config.toml
arch = "convnext"
model = "self-supervised image encoder"
dataset = "crops of objects in photos (Visual Genome)"
train_examples = 123503
image_size = 32
crop_scale_min = 0.4
horizontal_flip = true
translate = 0.12
color_jitter = 0.6
method = "moco_v3"
isotropic = false
norm = "layernorm"
hidden_act = "swiglu"
moe = "top_k"
drop_path = 0.05
num_experts = 8
moe_every = 1
expert_mlp_ratio = 0.5
experts_per_token = 2
shared_expert = false
patch_size = [2, 2]
depths = [5, 5, 5]
widths = [48, 96, 192]
kernel_size = 5
projector_hidden = 1024
projector_out = 128
projector_hidden_layers = 1
temperature = 0.1
target_momentum = 0.996
optimizer = "muon"
muon_scale = "original"
learning_rate = 0.013
momentum = 0.9
nesterov = true
orthogonalizer = "newton_schulz_5"
adamw_lr_other_params = 0.00084
ema_decay = 0.99
max_steps = 7100
batch_size = 256
epochs = 14.7
lr_schedule = "cosine"
final_lr_fraction = 0.1
warmup_steps = 710
weight_decay = 0.0
adamw_weight_decay_other_params = 0.01
Rows from block 11 of a small self-supervised image encoder, named by matrix and row number. Rows with one number within an expert belong to one neuron, the router's apart. Each number is 200 + 40 x the weight over its row's rms, rounded and kept within 0 to 999. All counts start at 0.
Before each expert's rows are labels from the 100 images, of 14848, where the router gives the expert most weight on average: "place" is the part of the image that holds the peak. Only what is clearly more common there than usual is listed. The data: crops of objects in photos (Visual Genome). In brackets: how many of the 100, against the usual share in percent.
# router: router (model.blocks.11.mlp.router.weight, 8x192, trained with AdamW), inputs 0-47
# gate: expert gate (model.blocks.11.mlp.gate, 8x96x192), inputs 0-47
# up: expert up (model.blocks.11.mlp.up, 8x96x192), inputs 0-47
# down: expert down (model.blocks.11.mlp.down, 8x192x96, transposed), outputs 0-47

# expert 0
place: middle right (34 vs 12.5)
router.0,189,158,196,148,165,205,190,270,230,151,188,142,264,254,201,177,188,232,215,170,233,235,270,124,133,127,171,285,192,208,167,221,200,173,126,193,184,236,167,149,234,168,130,237,212,196,185,202
gate.0,203,152,212,182,245,156,270,196,193,240,158,216,198,301,286,166,176,194,212,138,138,190,214,135,265,199,281,197,269,111,225,182,215,195,212,224,183,110,120,230,267,163,180,227,156,231,180,178
up.0,269,215,181,244,178,191,167,154,157,195,241,210,232,138,210,234,187,244,232,223,262,183,239,154,147,251,238,212,180,185,156,208,192,188,184,222,228,239,281,190,154,208,172,167,210,192,262,298
down.0,292,231,183,189,199,215,189,185,224,191,238,225,169,262,146,176,145,260,150,214,222,121,305,241,127,209,238,192,159,168,240,215,203,196,164,239,218,222,167,157,199,132,195,217,172,198,189,242
gate.1,188,203,190,287,125,240,187,230,196,156,209,216,205,236,185,154,169,176,187,248,247,193,138,232,247,188,214,206,241,248,206,175,249,207,177,169,174,251,209,166,220,125,212,230,189,164,210,271
up.1,163,202,129,265,205,182,181,190,213,124,184,202,227,214,205,134,143,158,213,268,230,268,144,207,227,251,170,183,232,243,173,216,219,179,129,249,187,250,237,225,267,134,305,167,135,150,152,281
down.1,215,140,233,218,125,123,212,209,225,248,174,204,189,249,190,227,152,177,136,215,201,223,131,147,239,196,232,201,234,218,152,180,178,220,165,257,249,245,199,231,183,191,132,197,216,216,279,191
gate.2,163,217,248,188,170,193,224,232,162,223,150,145,169,113,196,166,164,220,169,221,229,182,176,238,231,207,178,231,209,282,197,166,183,149,108,281,218,147,242,209,158,200,220,215,162,190,200,151
up.2,163,182,187,204,245,194,184,313,198,155,101,155,244,134,170,248,217,225,240,277,121,193,248,168,215,174,259,189,169,215,274,260,214,252,197,227,250,222,235,239,144,165,260,184,182,236,188,247
down.2,256,189,208,198,146,218,225,211,245,252,182,210,191,214,204,151,171,174,216,247,175,154,157,156,204,206,216,131,211,217,160,252,233,182,214,191,197,204,218,227,175,157,198,167,247,253,209,242
gate.3,259,227,274,143,161,278,209,174,168,235,189,211,240,186,152,205,231,175,206,195,113,190,251,228,147,201,199,217,190,107,241,204,255,236,146,203,296,246,198,219,209,120,201,212,273,167,175,157
up.3,153,255,147,299,213,144,209,169,238,209,257,221,146,171,150,193,242,185,173,207,296,198,244,311,250,186,189,184,177,267,176,199,135,168,203,206,173,158,156,193,193,219,171,177,267,243,194,192
down.3,287,200,191,234,188,190,264,188,230,184,238,159,187,235,255,252,219,180,157,201,211,126,256,202,84,184,246,222,323,214,292,227,244,186,240,173,266,146,198,200,242,236,172,226,180,177,117,229
gate.4,222,182,201,249,205,264,236,160,149,243,210,208,209,201,224,240,238,283,151,140,224,215,229,242,186,156,215,247,176,208,185,212,138,224,221,202,165,265,197,192,218,195,241,261,276,216,144,268
up.4,156,237,187,191,254,190,206,252,184,198,219,260,138,124,244,168,151,183,207,231,184,172,190,194,135,165,168,195,280,167,238,155,250,119,166,234,214,183,229,208,231,253,266,184,238,215,179,111
down.4,154,181,191,158,139,227,158,213,251,212,256,195,162,181,178,227,179,241,256,204,261,192,188,189,227,153,224,213,240,112,264,203,244,182,197,277,160,200,190,161,212,272,176,176,161,176,309,140
gate.5,263,187,168,229,281,279,264,201,212,181,225,247,269,235,271,159,154,271,194,156,297,187,228,206,215,219,219,250,139,184,222,194,171,197,189,232,148,203,130,246,206,212,182,192,158,241,236,174
up.5,228,205,91,172,182,174,276,195,266,122,169,286,223,242,195,175,166,193,184,158,174,193,194,183,235,218,237,138,239,271,224,241,214,123,176,249,147,263,237,248,201,228,185,251,92,185,229,198
down.5,177,200,188,182,112,242,164,167,211,139,168,199,208,238,160,253,162,251,252,252,316,131,228,257,147,168,206,216,217,184,160,176,190,200,229,178,209,204,161,219,280,186,208,184,227,200,145,195
gate.6,200,153,198,189,151,160,217,205,161,155,158,138,189,229,167,187,157,281,192,235,216,163,227,181,161,174,237,149,218,200,225,242,145,189,206,260,284,113,188,161,190,160,144,179,193,260,318,217
up.6,197,250,181,87,201,179,174,231,166,205,300,238,164,261,240,213,207,224,165,208,254,293,251,219,212,166,194,159,237,238,124,186,161,212,217,231,255,215,230,257,215,235,201,166,172,243,247,254
down.6,197,211,249,180,279,241,188,209,235,170,200,240,169,270,171,237,141,150,226,164,133,256,235,187,223,156,233,198,225,163,237,156,216,179,193,230,173,212,177,209,173,202,174,186,253,193,161,212
gate.7,171,160,186,197,328,157,140,228,200,172,172,178,155,178,211,194,231,262,205,210,235,195,158,167,261,206,216,165,171,276,218,238,177,142,128,227,177,216,252,190,219,184,139,152,161,152,190,185
up.7,201,181,249,167,280,208,162,254,180,202,137,203,166,173,205,268,232,203,170,193,214,192,197,164,222,233,222,141,155,293,187,247,144,169,150,250,226,203,267,215,180,206,194,189,158,107,239,210
down.7,208,214,183,191,223,182,183,210,232,181,154,207,223,167,184,190,181,170,317,205,176,270,205,206,235,213,181,165,124,216,191,156,237,163,172,169,97,194,84,274,149,208,183,214,228,259,226,240

# expert 2
place: top centre (40 vs 12.5)
router.2,198,206,195,147,131,263,132,229,197,130,218,156,187,236,152,218,278,216,270,152,147,196,246,168,176,259,199,171,220,159,170,203,200,166,203,200,129,190,156,192,216,180,178,266,185,120,219,226
gate.0,227,180,196,253,212,155,232,238,235,277,178,179,218,171,132,295,202,20,173,217,134,209,219,283,230,320,260,241,177,175,198,244,181,164,165,226,115,160,172,226,152,227,186,176,165,216,243,159
up.0,175,164,177,179,284,173,143,215,207,140,189,212,122,182,185,226,214,197,142,173,105,204,290,207,210,264,209,236,177,213,190,199,171,224,210,190,159,136,232,245,212,207,186,144,236,206,237,172
down.0,138,276,193,223,236,186,265,233,84,129,178,234,175,201,141,228,170,271,223,216,214,215,300,195,281,216,190,270,191,198,208,190,189,196,235,196,179,184,158,180,197,224,187,162,155,235,208,224
gate.1,192,199,224,200,262,207,232,183,223,275,144,168,234,231,209,126,143,242,210,144,119,191,140,205,197,229,203,201,194,253,190,218,219,178,230,207,167,211,233,152,127,171,254,254,226,192,193,170
up.1,231,201,144,230,129,177,181,192,218,191,201,124,234,163,262,253,232,151,230,238,303,145,221,237,261,240,220,208,236,164,166,233,201,171,168,159,201,207,198,164,222,181,202,223,120,176,204,297
down.1,129,264,212,105,175,225,235,204,183,230,178,154,214,209,192,169,143,189,202,191,254,187,181,176,157,188,196,202,154,173,155,135,219,116,217,218,218,222,165,256,220,240,213,192,252,106,184,218
gate.2,161,321,157,147,175,254,208,228,215,88,178,187,155,216,191,270,175,213,169,149,185,194,233,273,196,195,219,218,187,229,289,250,161,195,220,246,174,226,252,191,214,251,144,201,259,164,217,212
up.2,189,284,153,181,224,229,165,214,230,157,209,177,225,215,186,198,216,235,168,225,125,224,195,210,203,248,206,189,208,196,178,203,118,186,184,187,234,152,156,204,178,246,233,232,217,215,132,247
down.2,178,253,199,181,159,194,191,86,196,145,235,317,181,154,177,228,208,220,117,210,225,206,228,195,155,157,227,152,221,227,173,231,201,289,185,181,235,217,142,229,184,245,231,219,216,188,208,171
gate.3,155,169,217,161,316,235,291,182,257,173,186,218,134,223,197,141,199,145,229,193,185,198,196,153,131,166,171,146,260,195,203,190,180,222,186,221,193,173,181,217,138,288,153,163,204,217,180,250
up.3,215,246,154,200,134,205,187,198,182,162,185,160,220,220,213,187,250,192,237,281,156,249,174,211,225,228,222,174,92,218,251,188,251,217,222,194,186,190,210,262,196,206,242,215,138,159,165,232
down.3,217,250,156,179,198,231,227,265,214,170,240,153,201,193,219,256,119,152,206,148,187,140,250,208,257,203,194,228,248,151,139,271,223,171,116,207,239,221,243,170,195,193,141,139,202,209,149,181
gate.4,178,280,173,240,171,234,175,191,233,206,217,163,218,203,201,210,200,174,179,245,245,157,187,244,197,219,127,218,224,151,205,236,198,236,136,248,206,232,148,173,178,206,141,284,243,228,169,153
up.4,198,210,191,175,215,210,220,228,172,132,196,242,147,192,179,222,241,184,187,229,243,170,206,281,164,157,141,154,286,184,208,179,238,153,227,101,244,231,256,250,163,161,213,159,183,258,210,186
down.4,169,175,140,202,270,116,172,189,213,275,273,164,208,188,197,187,215,206,189,152,191,283,199,185,150,274,199,229,198,191,213,198,236,188,223,174,186,185,207,209,231,275,212,157,229,202,257,166
gate.5,235,188,171,130,198,259,207,197,174,256,172,247,120,258,199,184,219,187,210,239,208,187,173,151,186,262,242,190,202,273,174,217,197,256,195,176,211,206,209,252,173,192,194,142,275,184,193,167
up.5,231,179,131,109,215,245,233,231,212,303,213,289,157,162,177,150,205,179,159,209,253,201,199,163,148,247,245,202,191,245,162,186,183,205,179,235,213,217,217,209,206,200,167,140,252,147,214,167
down.5,119,137,248,279,82,174,233,243,105,193,185,234,213,206,127,169,197,145,208,238,187,187,112,267,263,181,217,170,229,240,206,169,234,178,232,125,194,233,196,194,196,176,207,183,192,305,237,224
gate.6,226,186,234,198,179,159,268,216,152,232,174,225,165,176,206,231,133,217,202,277,219,190,258,193,188,147,210,182,165,133,226,169,174,237,168,243,207,244,241,268,271,209,224,226,164,178,156,243
up.6,217,194,191,157,272,157,235,234,131,252,180,148,196,260,199,198,187,144,192,152,178,244,98,191,253,195,224,201,188,194,236,193,162,253,187,150,157,241,202,180,136,238,196,241,209,186,186,242
down.6,185,250,141,215,220,210,143,242,111,212,221,245,170,208,227,120,150,226,197,252,173,185,260,252,219,189,150,117,110,235,185,245,212,225,129,153,183,188,133,204,159,198,217,198,220,265,142,233
gate.7,169,164,226,284,210,195,182,184,210,152,259,179,185,158,226,165,153,192,218,106,153,225,174,193,217,249,246,249,97,286,125,250,273,198,135,209,198,245,214,228,190,206,222,174,191,165,134,175
up.7,202,185,270,213,208,175,225,220,220,202,169,250,203,170,202,191,147,130,185,125,182,283,240,116,194,215,206,155,180,209,239,222,268,204,237,212,187,228,213,220,190,189,196,262,219,187,254,211
down.7,256,236,245,214,247,171,158,174,183,205,246,203,201,161,206,171,225,182,251,268,211,198,238,181,229,226,169,213,245,305,155,236,185,248,185,279,252,261,205,176,171,214,144,175,205,268,222,231

# expert 7
place: top centre (42 vs 12.5)
router.7,236,166,192,271,152,218,183,169,249,149,142,229,201,186,179,159,185,214,243,176,171,215,257,190,211,208,105,189,203,145,224,161,154,194,155,146,188,169,207,138,216,195,172,216,213,240,173,193
gate.0,150,227,174,295,211,243,221,242,153,196,241,186,175,207,237,209,164,104,185,162,214,216,174,210,200,156,191,153,234,201,195,254,177,182,213,220,170,130,170,230,265,196,207,215,199,274,225,296
up.0,169,233,245,305,226,247,206,193,189,148,215,258,202,244,215,184,197,143,199,101,200,176,125,268,234,225,170,180,218,183,182,192,108,215,203,257,190,140,220,199,192,259,152,215,216,196,193,233
down.0,220,251,248,160,177,221,177,193,202,249,203,195,186,205,200,202,188,185,253,196,192,178,153,279,166,191,249,170,263,231,176,215,220,190,232,178,261,191,182,150,184,192,191,184,267,260,184,261
gate.1,171,218,180,215,222,204,116,170,220,120,169,165,174,194,294,177,185,190,200,211,200,216,205,194,146,176,122,207,210,195,191,205,204,206,199,155,243,175,295,212,187,223,171,226,194,257,274,152
up.1,179,218,271,161,250,297,149,180,173,193,189,166,189,226,275,157,174,178,191,223,237,220,199,197,154,203,180,207,179,124,217,259,174,224,244,182,217,224,232,273,225,174,226,233,199,153,146,155
down.1,174,109,198,208,223,149,205,204,143,95,162,235,204,131,211,133,157,196,226,139,155,200,220,204,174,155,260,269,220,226,226,146,253,200,243,160,190,130,242,225,225,250,124,119,146,250,211,178
gate.2,147,127,214,172,219,158,180,150,180,115,140,219,238,225,193,171,210,229,234,228,162,179,149,217,175,243,177,130,242,148,197,185,237,176,240,246,137,285,189,198,175,172,199,267,205,164,268,179
up.2,156,179,138,169,173,231,206,175,186,151,179,178,206,191,165,229,238,292,183,233,211,164,183,184,232,268,126,273,266,214,172,174,229,219,226,254,146,262,181,139,222,190,160,186,185,155,180,156
down.2,168,212,137,189,230,193,234,137,173,149,213,270,217,138,215,192,180,273,211,210,257,172,245,250,170,155,216,229,166,243,182,232,188,198,183,148,173,247,221,149,223,192,246,180,217,169,191,246
gate.3,138,209,219,229,169,213,148,267,206,168,134,220,191,189,236,163,215,180,177,189,170,191,219,227,201,173,218,170,198,332,226,189,166,232,134,209,254,212,285,232,247,222,218,162,191,196,148,282
up.3,155,113,200,208,204,174,195,228,183,163,119,139,260,205,155,161,230,230,181,207,248,136,159,218,199,199,203,232,212,268,226,189,202,188,191,164,191,187,232,175,187,195,201,223,185,192,158,213
down.3,220,189,243,211,116,203,200,238,288,221,182,176,214,181,202,234,172,248,170,209,211,210,107,247,238,206,240,118,206,276,222,186,216,181,246,219,210,185,185,194,171,170,210,156,256,210,186,226
gate.4,178,198,223,204,203,157,213,204,187,216,201,176,237,190,203,187,174,236,185,287,168,117,151,180,264,217,232,249,203,170,241,322,169,237,187,233,173,200,168,187,152,236,170,256,205,173,122,234
up.4,184,249,230,199,229,240,165,200,138,246,179,173,231,175,266,166,255,238,217,235,223,181,226,237,220,165,162,273,248,208,147,270,106,236,145,178,93,249,167,201,201,202,154,189,149,169,249,202
down.4,260,191,231,210,194,244,183,168,220,265,192,179,194,219,149,189,240,230,230,241,118,182,178,121,209,137,207,193,142,193,113,231,194,219,208,248,187,231,149,229,148,191,190,223,204,178,211,222
gate.5,227,190,137,205,222,199,156,205,273,116,267,223,204,150,188,186,265,195,154,168,211,229,216,238,233,111,222,200,229,161,244,189,235,136,267,186,163,183,148,213,221,188,271,194,238,296,46,260
up.5,226,186,158,245,240,224,165,203,219,135,217,208,214,150,187,198,203,235,215,169,239,255,183,232,184,147,226,184,147,230,213,194,235,178,195,175,125,198,173,116,247,214,229,178,279,177,178,214
down.5,273,146,249,198,152,201,179,191,120,143,162,168,154,192,237,157,179,281,241,207,181,159,176,145,199,187,168,180,153,292,230,184,220,179,235,195,233,237,212,239,132,183,200,176,210,170,247,195
gate.6,177,220,207,274,225,178,175,167,161,205,190,198,207,272,251,212,246,173,238,217,163,147,165,243,289,164,208,177,219,203,233,200,100,240,174,213,185,258,204,209,82,196,214,194,178,203,166,225
up.6,234,232,223,185,230,189,198,239,228,217,184,182,201,235,185,183,228,160,240,193,169,251,182,117,157,222,166,251,211,200,163,152,204,186,164,188,263,220,124,260,133,255,156,189,232,255,218,209
down.6,157,212,283,218,257,153,212,247,192,156,250,260,129,224,214,162,201,190,175,197,241,170,288,211,162,249,237,188,181,176,139,137,301,282,212,209,197,210,204,251,244,139,206,288,162,214,191,171
gate.7,196,163,175,172,219,228,219,201,182,190,250,241,261,292,190,140,253,268,162,203,240,147,240,241,191,204,131,111,169,278,171,224,180,208,169,195,218,209,199,127,215,178,138,147,203,174,204,179
up.7,109,199,263,225,276,225,159,176,205,183,237,259,210,215,229,152,214,225,239,174,205,216,259,156,219,219,152,45,231,252,186,257,218,226,200,148,224,201,224,187,262,173,131,165,222,177,165,167
down.7,145,145,227,151,174,197,159,171,204,221,151,243,211,190,215,268,182,187,203,240,208,205,176,264,203,191,150,175,165,187,215,177,128,141,161,88,224,254,204,173,159,143,204,233,208,190,189,203

# expert 5
place: bottom centre (39 vs 12.5); bottom right (35 vs 6.2)
router.5,174,211,234,110,177,285,244,138,160,225,181,158,184,233,216,191,254,267,201,224,188,190,231,114,146,216,272,203,207,102,138,223,290,206,137,147,215,241,119,185,188,227,98,176,226,252,164,238
gate.0,195,263,179,219,241,154,187,196,171,186,223,210,296,181,146,209,248,168,213,209,145,184,171,161,241,194,233,193,231,190,124,233,169,110,248,186,107,232,182,232,222,259,256,239,172,117,147,149
up.0,198,175,203,219,164,178,200,178,214,144,177,128,218,174,183,248,234,187,158,239,130,227,169,146,223,193,127,121,188,134,182,168,179,203,175,172,165,285,126,204,191,180,227,205,235,230,195,142
down.0,248,232,263,171,208,167,183,220,224,233,195,187,199,131,159,144,255,265,230,147,170,227,163,127,180,224,181,262,159,183,236,160,253,299,160,216,174,199,178,269,202,219,170,161,179,281,195,219
gate.1,230,172,342,227,131,182,195,169,212,202,213,184,254,182,223,166,261,216,149,175,147,205,262,140,183,211,160,177,214,225,165,274,190,205,195,214,234,308,236,224,171,172,183,230,219,210,258,211
up.1,212,198,168,240,221,179,272,226,219,259,138,211,144,182,182,245,163,216,214,253,307,183,120,268,214,191,250,252,214,203,202,136,224,209,242,186,215,115,170,204,248,185,219,187,220,145,203,181
down.1,203,232,169,204,262,237,136,153,224,205,258,241,165,213,195,219,220,189,220,160,201,191,236,142,144,267,260,220,237,212,265,218,220,160,219,227,232,215,221,186,195,210,137,209,190,181,187,72
gate.2,191,182,249,242,178,286,183,172,165,172,244,168,241,275,290,216,210,202,220,208,83,199,217,201,238,252,228,195,162,218,210,197,188,228,146,190,139,199,156,171,200,128,207,154,167,219,147,225
up.2,208,216,256,233,244,216,206,175,164,183,265,149,147,147,225,204,223,218,191,214,104,170,185,234,246,180,268,206,202,187,270,170,112,260,180,204,154,194,191,212,151,157,223,209,274,131,140,238
down.2,200,197,179,205,181,194,158,235,224,253,102,156,202,173,178,211,233,190,160,211,246,209,153,194,134,228,166,295,256,253,128,190,246,152,239,153,236,161,178,227,175,197,161,280,271,153,192,279
gate.3,254,185,175,183,167,228,195,157,224,151,231,215,176,177,156,193,193,204,161,316,209,243,135,237,185,196,254,179,183,178,234,229,171,200,127,216,168,237,190,170,230,178,231,195,204,196,197,194
up.3,218,242,221,242,201,256,184,114,250,168,312,174,207,179,206,182,182,208,209,199,135,199,201,202,213,201,149,228,155,152,240,273,211,159,241,189,205,188,235,253,144,197,226,267,206,131,203,233
down.3,196,278,213,188,242,285,194,203,242,204,140,174,252,160,202,248,273,301,196,199,316,204,234,195,160,172,167,159,195,201,216,222,150,212,191,184,161,198,267,203,265,204,246,190,238,220,189,142
gate.4,214,171,167,163,148,209,227,214,246,253,164,144,228,221,173,208,242,159,227,193,183,123,168,224,251,195,173,278,199,207,238,198,246,198,159,150,195,95,230,199,190,224,198,288,218,243,129,202
up.4,205,174,141,146,200,151,274,130,224,223,174,149,240,196,182,250,184,175,193,189,224,203,146,223,143,207,302,234,297,193,227,248,167,221,205,218,203,189,252,238,112,215,223,228,228,251,169,172
down.4,176,134,275,213,282,165,193,199,117,195,229,181,204,196,181,227,203,190,179,121,252,246,207,279,273,124,207,200,253,178,173,191,160,229,122,160,222,168,163,161,179,164,188,222,215,198,216,189
gate.5,245,238,210,237,150,191,173,127,148,202,154,236,157,193,160,207,184,174,180,172,217,233,225,230,267,211,211,227,198,205,195,197,232,203,212,148,253,166,191,260,99,225,206,218,180,212,199,215
up.5,194,223,208,177,163,231,233,144,185,164,105,187,123,212,177,222,246,200,223,162,155,166,242,171,204,169,166,177,140,199,236,170,82,239,295,155,229,158,178,175,158,157,201,191,190,242,195,190
down.5,227,300,197,226,165,107,149,256,154,234,219,247,177,188,144,234,194,190,246,164,223,194,157,199,188,223,260,200,227,212,216,177,235,235,255,236,214,204,212,151,206,203,241,236,223,208,267,203
gate.6,157,205,108,294,168,188,202,198,226,152,249,166,195,300,245,198,164,186,163,142,194,199,278,275,203,187,130,168,165,241,144,243,131,198,200,206,199,213,164,175,202,186,203,193,204,210,137,157
up.6,183,244,149,222,174,209,184,224,192,106,216,183,202,208,182,139,200,143,188,199,274,150,223,215,186,205,169,166,246,257,201,238,180,176,229,220,242,228,192,169,165,201,192,129,260,164,206,199
down.6,178,216,211,228,253,184,181,191,189,158,160,178,221,235,217,260,294,182,238,245,173,242,260,188,146,215,131,226,152,251,146,182,174,204,178,164,146,196,194,226,172,243,231,233,241,229,183,237
gate.7,208,158,217,235,143,178,191,196,190,169,220,165,183,192,212,159,202,227,202,195,146,169,236,159,145,161,207,165,220,250,218,253,163,199,198,292,144,147,199,272,119,185,221,212,185,194,202,229
up.7,202,201,148,191,280,127,209,225,244,176,242,233,233,214,137,225,206,222,231,201,199,195,138,213,255,158,161,156,207,199,222,180,236,249,205,194,142,148,113,155,225,192,168,163,222,213,157,173
down.7,204,178,228,220,176,274,178,207,177,257,144,167,172,186,253,204,297,228,215,188,174,179,110,183,126,148,170,233,212,271,201,149,213,125,244,156,185,198,212,153,206,247,177,239,197,258,159,191

# expert 6
place: middle left (30 vs 12.5)
router.6,161,190,208,152,136,211,170,247,170,141,174,197,185,249,239,219,268,234,212,150,215,184,305,200,158,218,179,227,173,133,225,166,213,170,208,174,180,194,188,163,156,172,167,202,219,269,198,243
gate.0,226,248,233,285,263,281,212,264,144,197,177,130,209,64,178,211,209,127,170,280,194,194,247,239,134,232,223,223,157,217,220,245,202,249,212,218,177,135,195,239,166,226,220,246,211,139,263,177
up.0,211,207,254,222,231,236,289,184,165,230,168,265,141,226,229,162,166,235,258,212,146,162,207,195,226,214,174,152,114,252,207,193,168,95,158,221,159,284,162,233,213,206,204,185,236,190,257,214
down.0,157,220,168,184,171,196,161,161,183,213,205,157,180,194,181,236,172,204,263,195,162,199,211,217,231,139,226,206,199,194,269,206,240,179,258,174,251,198,173,176,202,279,234,174,207,174,199,204
gate.1,173,167,237,231,180,206,217,196,144,177,171,136,202,177,182,209,170,191,220,130,199,140,159,184,158,188,207,153,211,273,150,172,108,183,190,198,223,180,221,184,166,128,187,246,195,213,248,183
up.1,159,123,195,237,177,252,208,163,156,162,176,178,188,232,178,205,255,237,209,170,173,206,252,217,168,217,293,248,221,223,153,162,199,260,234,207,167,175,236,128,117,207,154,224,175,172,214,234
down.1,118,317,228,261,126,262,171,210,174,270,201,192,225,235,161,226,261,235,227,133,226,174,265,162,206,266,262,259,224,169,170,167,194,123,157,176,167,158,190,237,194,253,320,118,190,232,171,98
gate.2,145,216,253,189,216,214,103,203,268,229,215,243,226,191,198,265,231,188,226,228,188,223,132,136,188,161,195,153,194,260,238,220,177,162,162,217,208,211,234,158,125,209,212,143,257,129,206,116
up.2,198,277,183,190,196,145,173,167,256,191,149,183,238,204,159,248,180,135,212,176,133,202,170,180,154,216,171,190,182,234,214,200,215,215,227,240,230,228,206,210,156,146,229,210,241,208,273,156
down.2,248,162,227,167,182,192,143,223,150,237,226,248,170,212,140,201,206,150,154,213,232,240,137,234,310,180,139,190,211,176,238,165,204,191,158,233,213,151,232,149,164,199,176,211,210,226,208,192
gate.3,276,169,181,275,208,234,222,141,165,191,145,222,121,197,183,196,151,206,230,253,266,167,170,243,152,205,225,253,230,223,193,162,213,165,136,244,236,168,220,215,153,221,175,235,208,130,184,236
up.3,260,230,210,187,181,271,143,167,206,213,284,189,252,254,183,148,246,266,229,139,213,232,168,208,132,240,183,233,201,226,205,198,142,288,274,190,164,203,151,173,184,220,213,167,177,272,226,181
down.3,214,230,249,178,282,169,209,213,159,132,188,262,223,163,104,232,112,234,198,179,192,212,204,222,139,177,223,252,183,248,191,188,132,242,243,272,208,219,171,183,178,145,249,169,265,308,152,246
gate.4,165,232,191,214,276,243,165,200,169,185,223,229,209,218,225,197,167,164,219,192,180,187,288,217,171,272,182,237,228,132,191,237,220,227,272,182,184,290,187,168,149,222,251,248,236,193,175,180
up.4,173,287,157,225,214,251,163,139,165,162,220,187,188,224,227,189,147,180,253,298,205,195,278,264,186,165,182,175,198,125,165,189,203,208,212,173,214,282,174,195,204,194,210,209,192,218,215,153
down.4,205,198,163,193,108,199,174,202,198,254,116,190,242,236,193,217,270,206,142,180,209,221,8,199,182,226,166,172,204,266,169,215,254,234,184,151,168,183,185,180,244,192,218,218,267,218,177,186
gate.5,170,195,187,152,200,225,169,227,232,181,236,166,118,167,161,187,216,151,206,233,252,230,168,200,258,225,235,277,253,224,200,168,202,203,181,192,221,246,334,212,228,170,203,175,161,177,189,135
up.5,294,203,172,220,133,262,203,206,261,201,265,236,173,267,167,196,208,213,167,210,193,228,209,187,112,230,157,142,244,198,196,168,216,159,258,261,203,155,149,138,165,214,203,233,199,218,279,205
down.5,225,293,231,175,209,164,245,170,238,257,225,188,235,213,169,178,229,203,199,242,193,174,215,96,168,195,254,207,166,168,177,224,199,179,199,195,214,299,222,204,197,252,216,196,136,208,202,228
gate.6,198,146,189,176,228,216,179,163,214,190,162,176,165,145,269,171,203,230,142,201,182,153,267,199,151,236,252,205,152,160,231,236,108,205,200,176,175,211,221,269,271,244,141,174,194,192,197,163
up.6,181,229,237,141,160,230,253,210,135,222,219,172,186,138,213,205,164,140,239,220,111,200,195,251,172,145,192,202,123,228,186,232,220,196,195,174,272,261,214,272,177,191,266,218,226,221,154,180
down.6,252,200,262,152,252,251,191,178,193,168,206,238,191,199,146,203,160,140,177,234,237,202,230,170,198,173,208,267,209,213,139,178,264,141,162,164,263,200,253,184,261,180,173,176,272,260,238,171
gate.7,168,210,194,127,183,145,212,183,178,174,195,180,184,173,186,225,166,135,148,191,134,226,189,188,180,213,212,233,148,146,281,215,209,211,180,260,148,184,156,269,191,181,166,190,197,169,164,176
up.7,217,124,147,295,156,181,199,187,232,210,137,198,177,213,207,196,184,133,251,153,239,226,192,241,173,125,227,191,142,196,241,136,148,162,157,176,237,217,242,111,243,248,175,301,177,225,222,212
down.7,235,134,236,166,126,130,139,238,217,262,237,221,268,256,167,230,235,206,151,211,172,178,221,198,268,168,236,107,55,240,189,202,216,216,191,162,233,212,178,223,253,183,186,239,206,267,157,247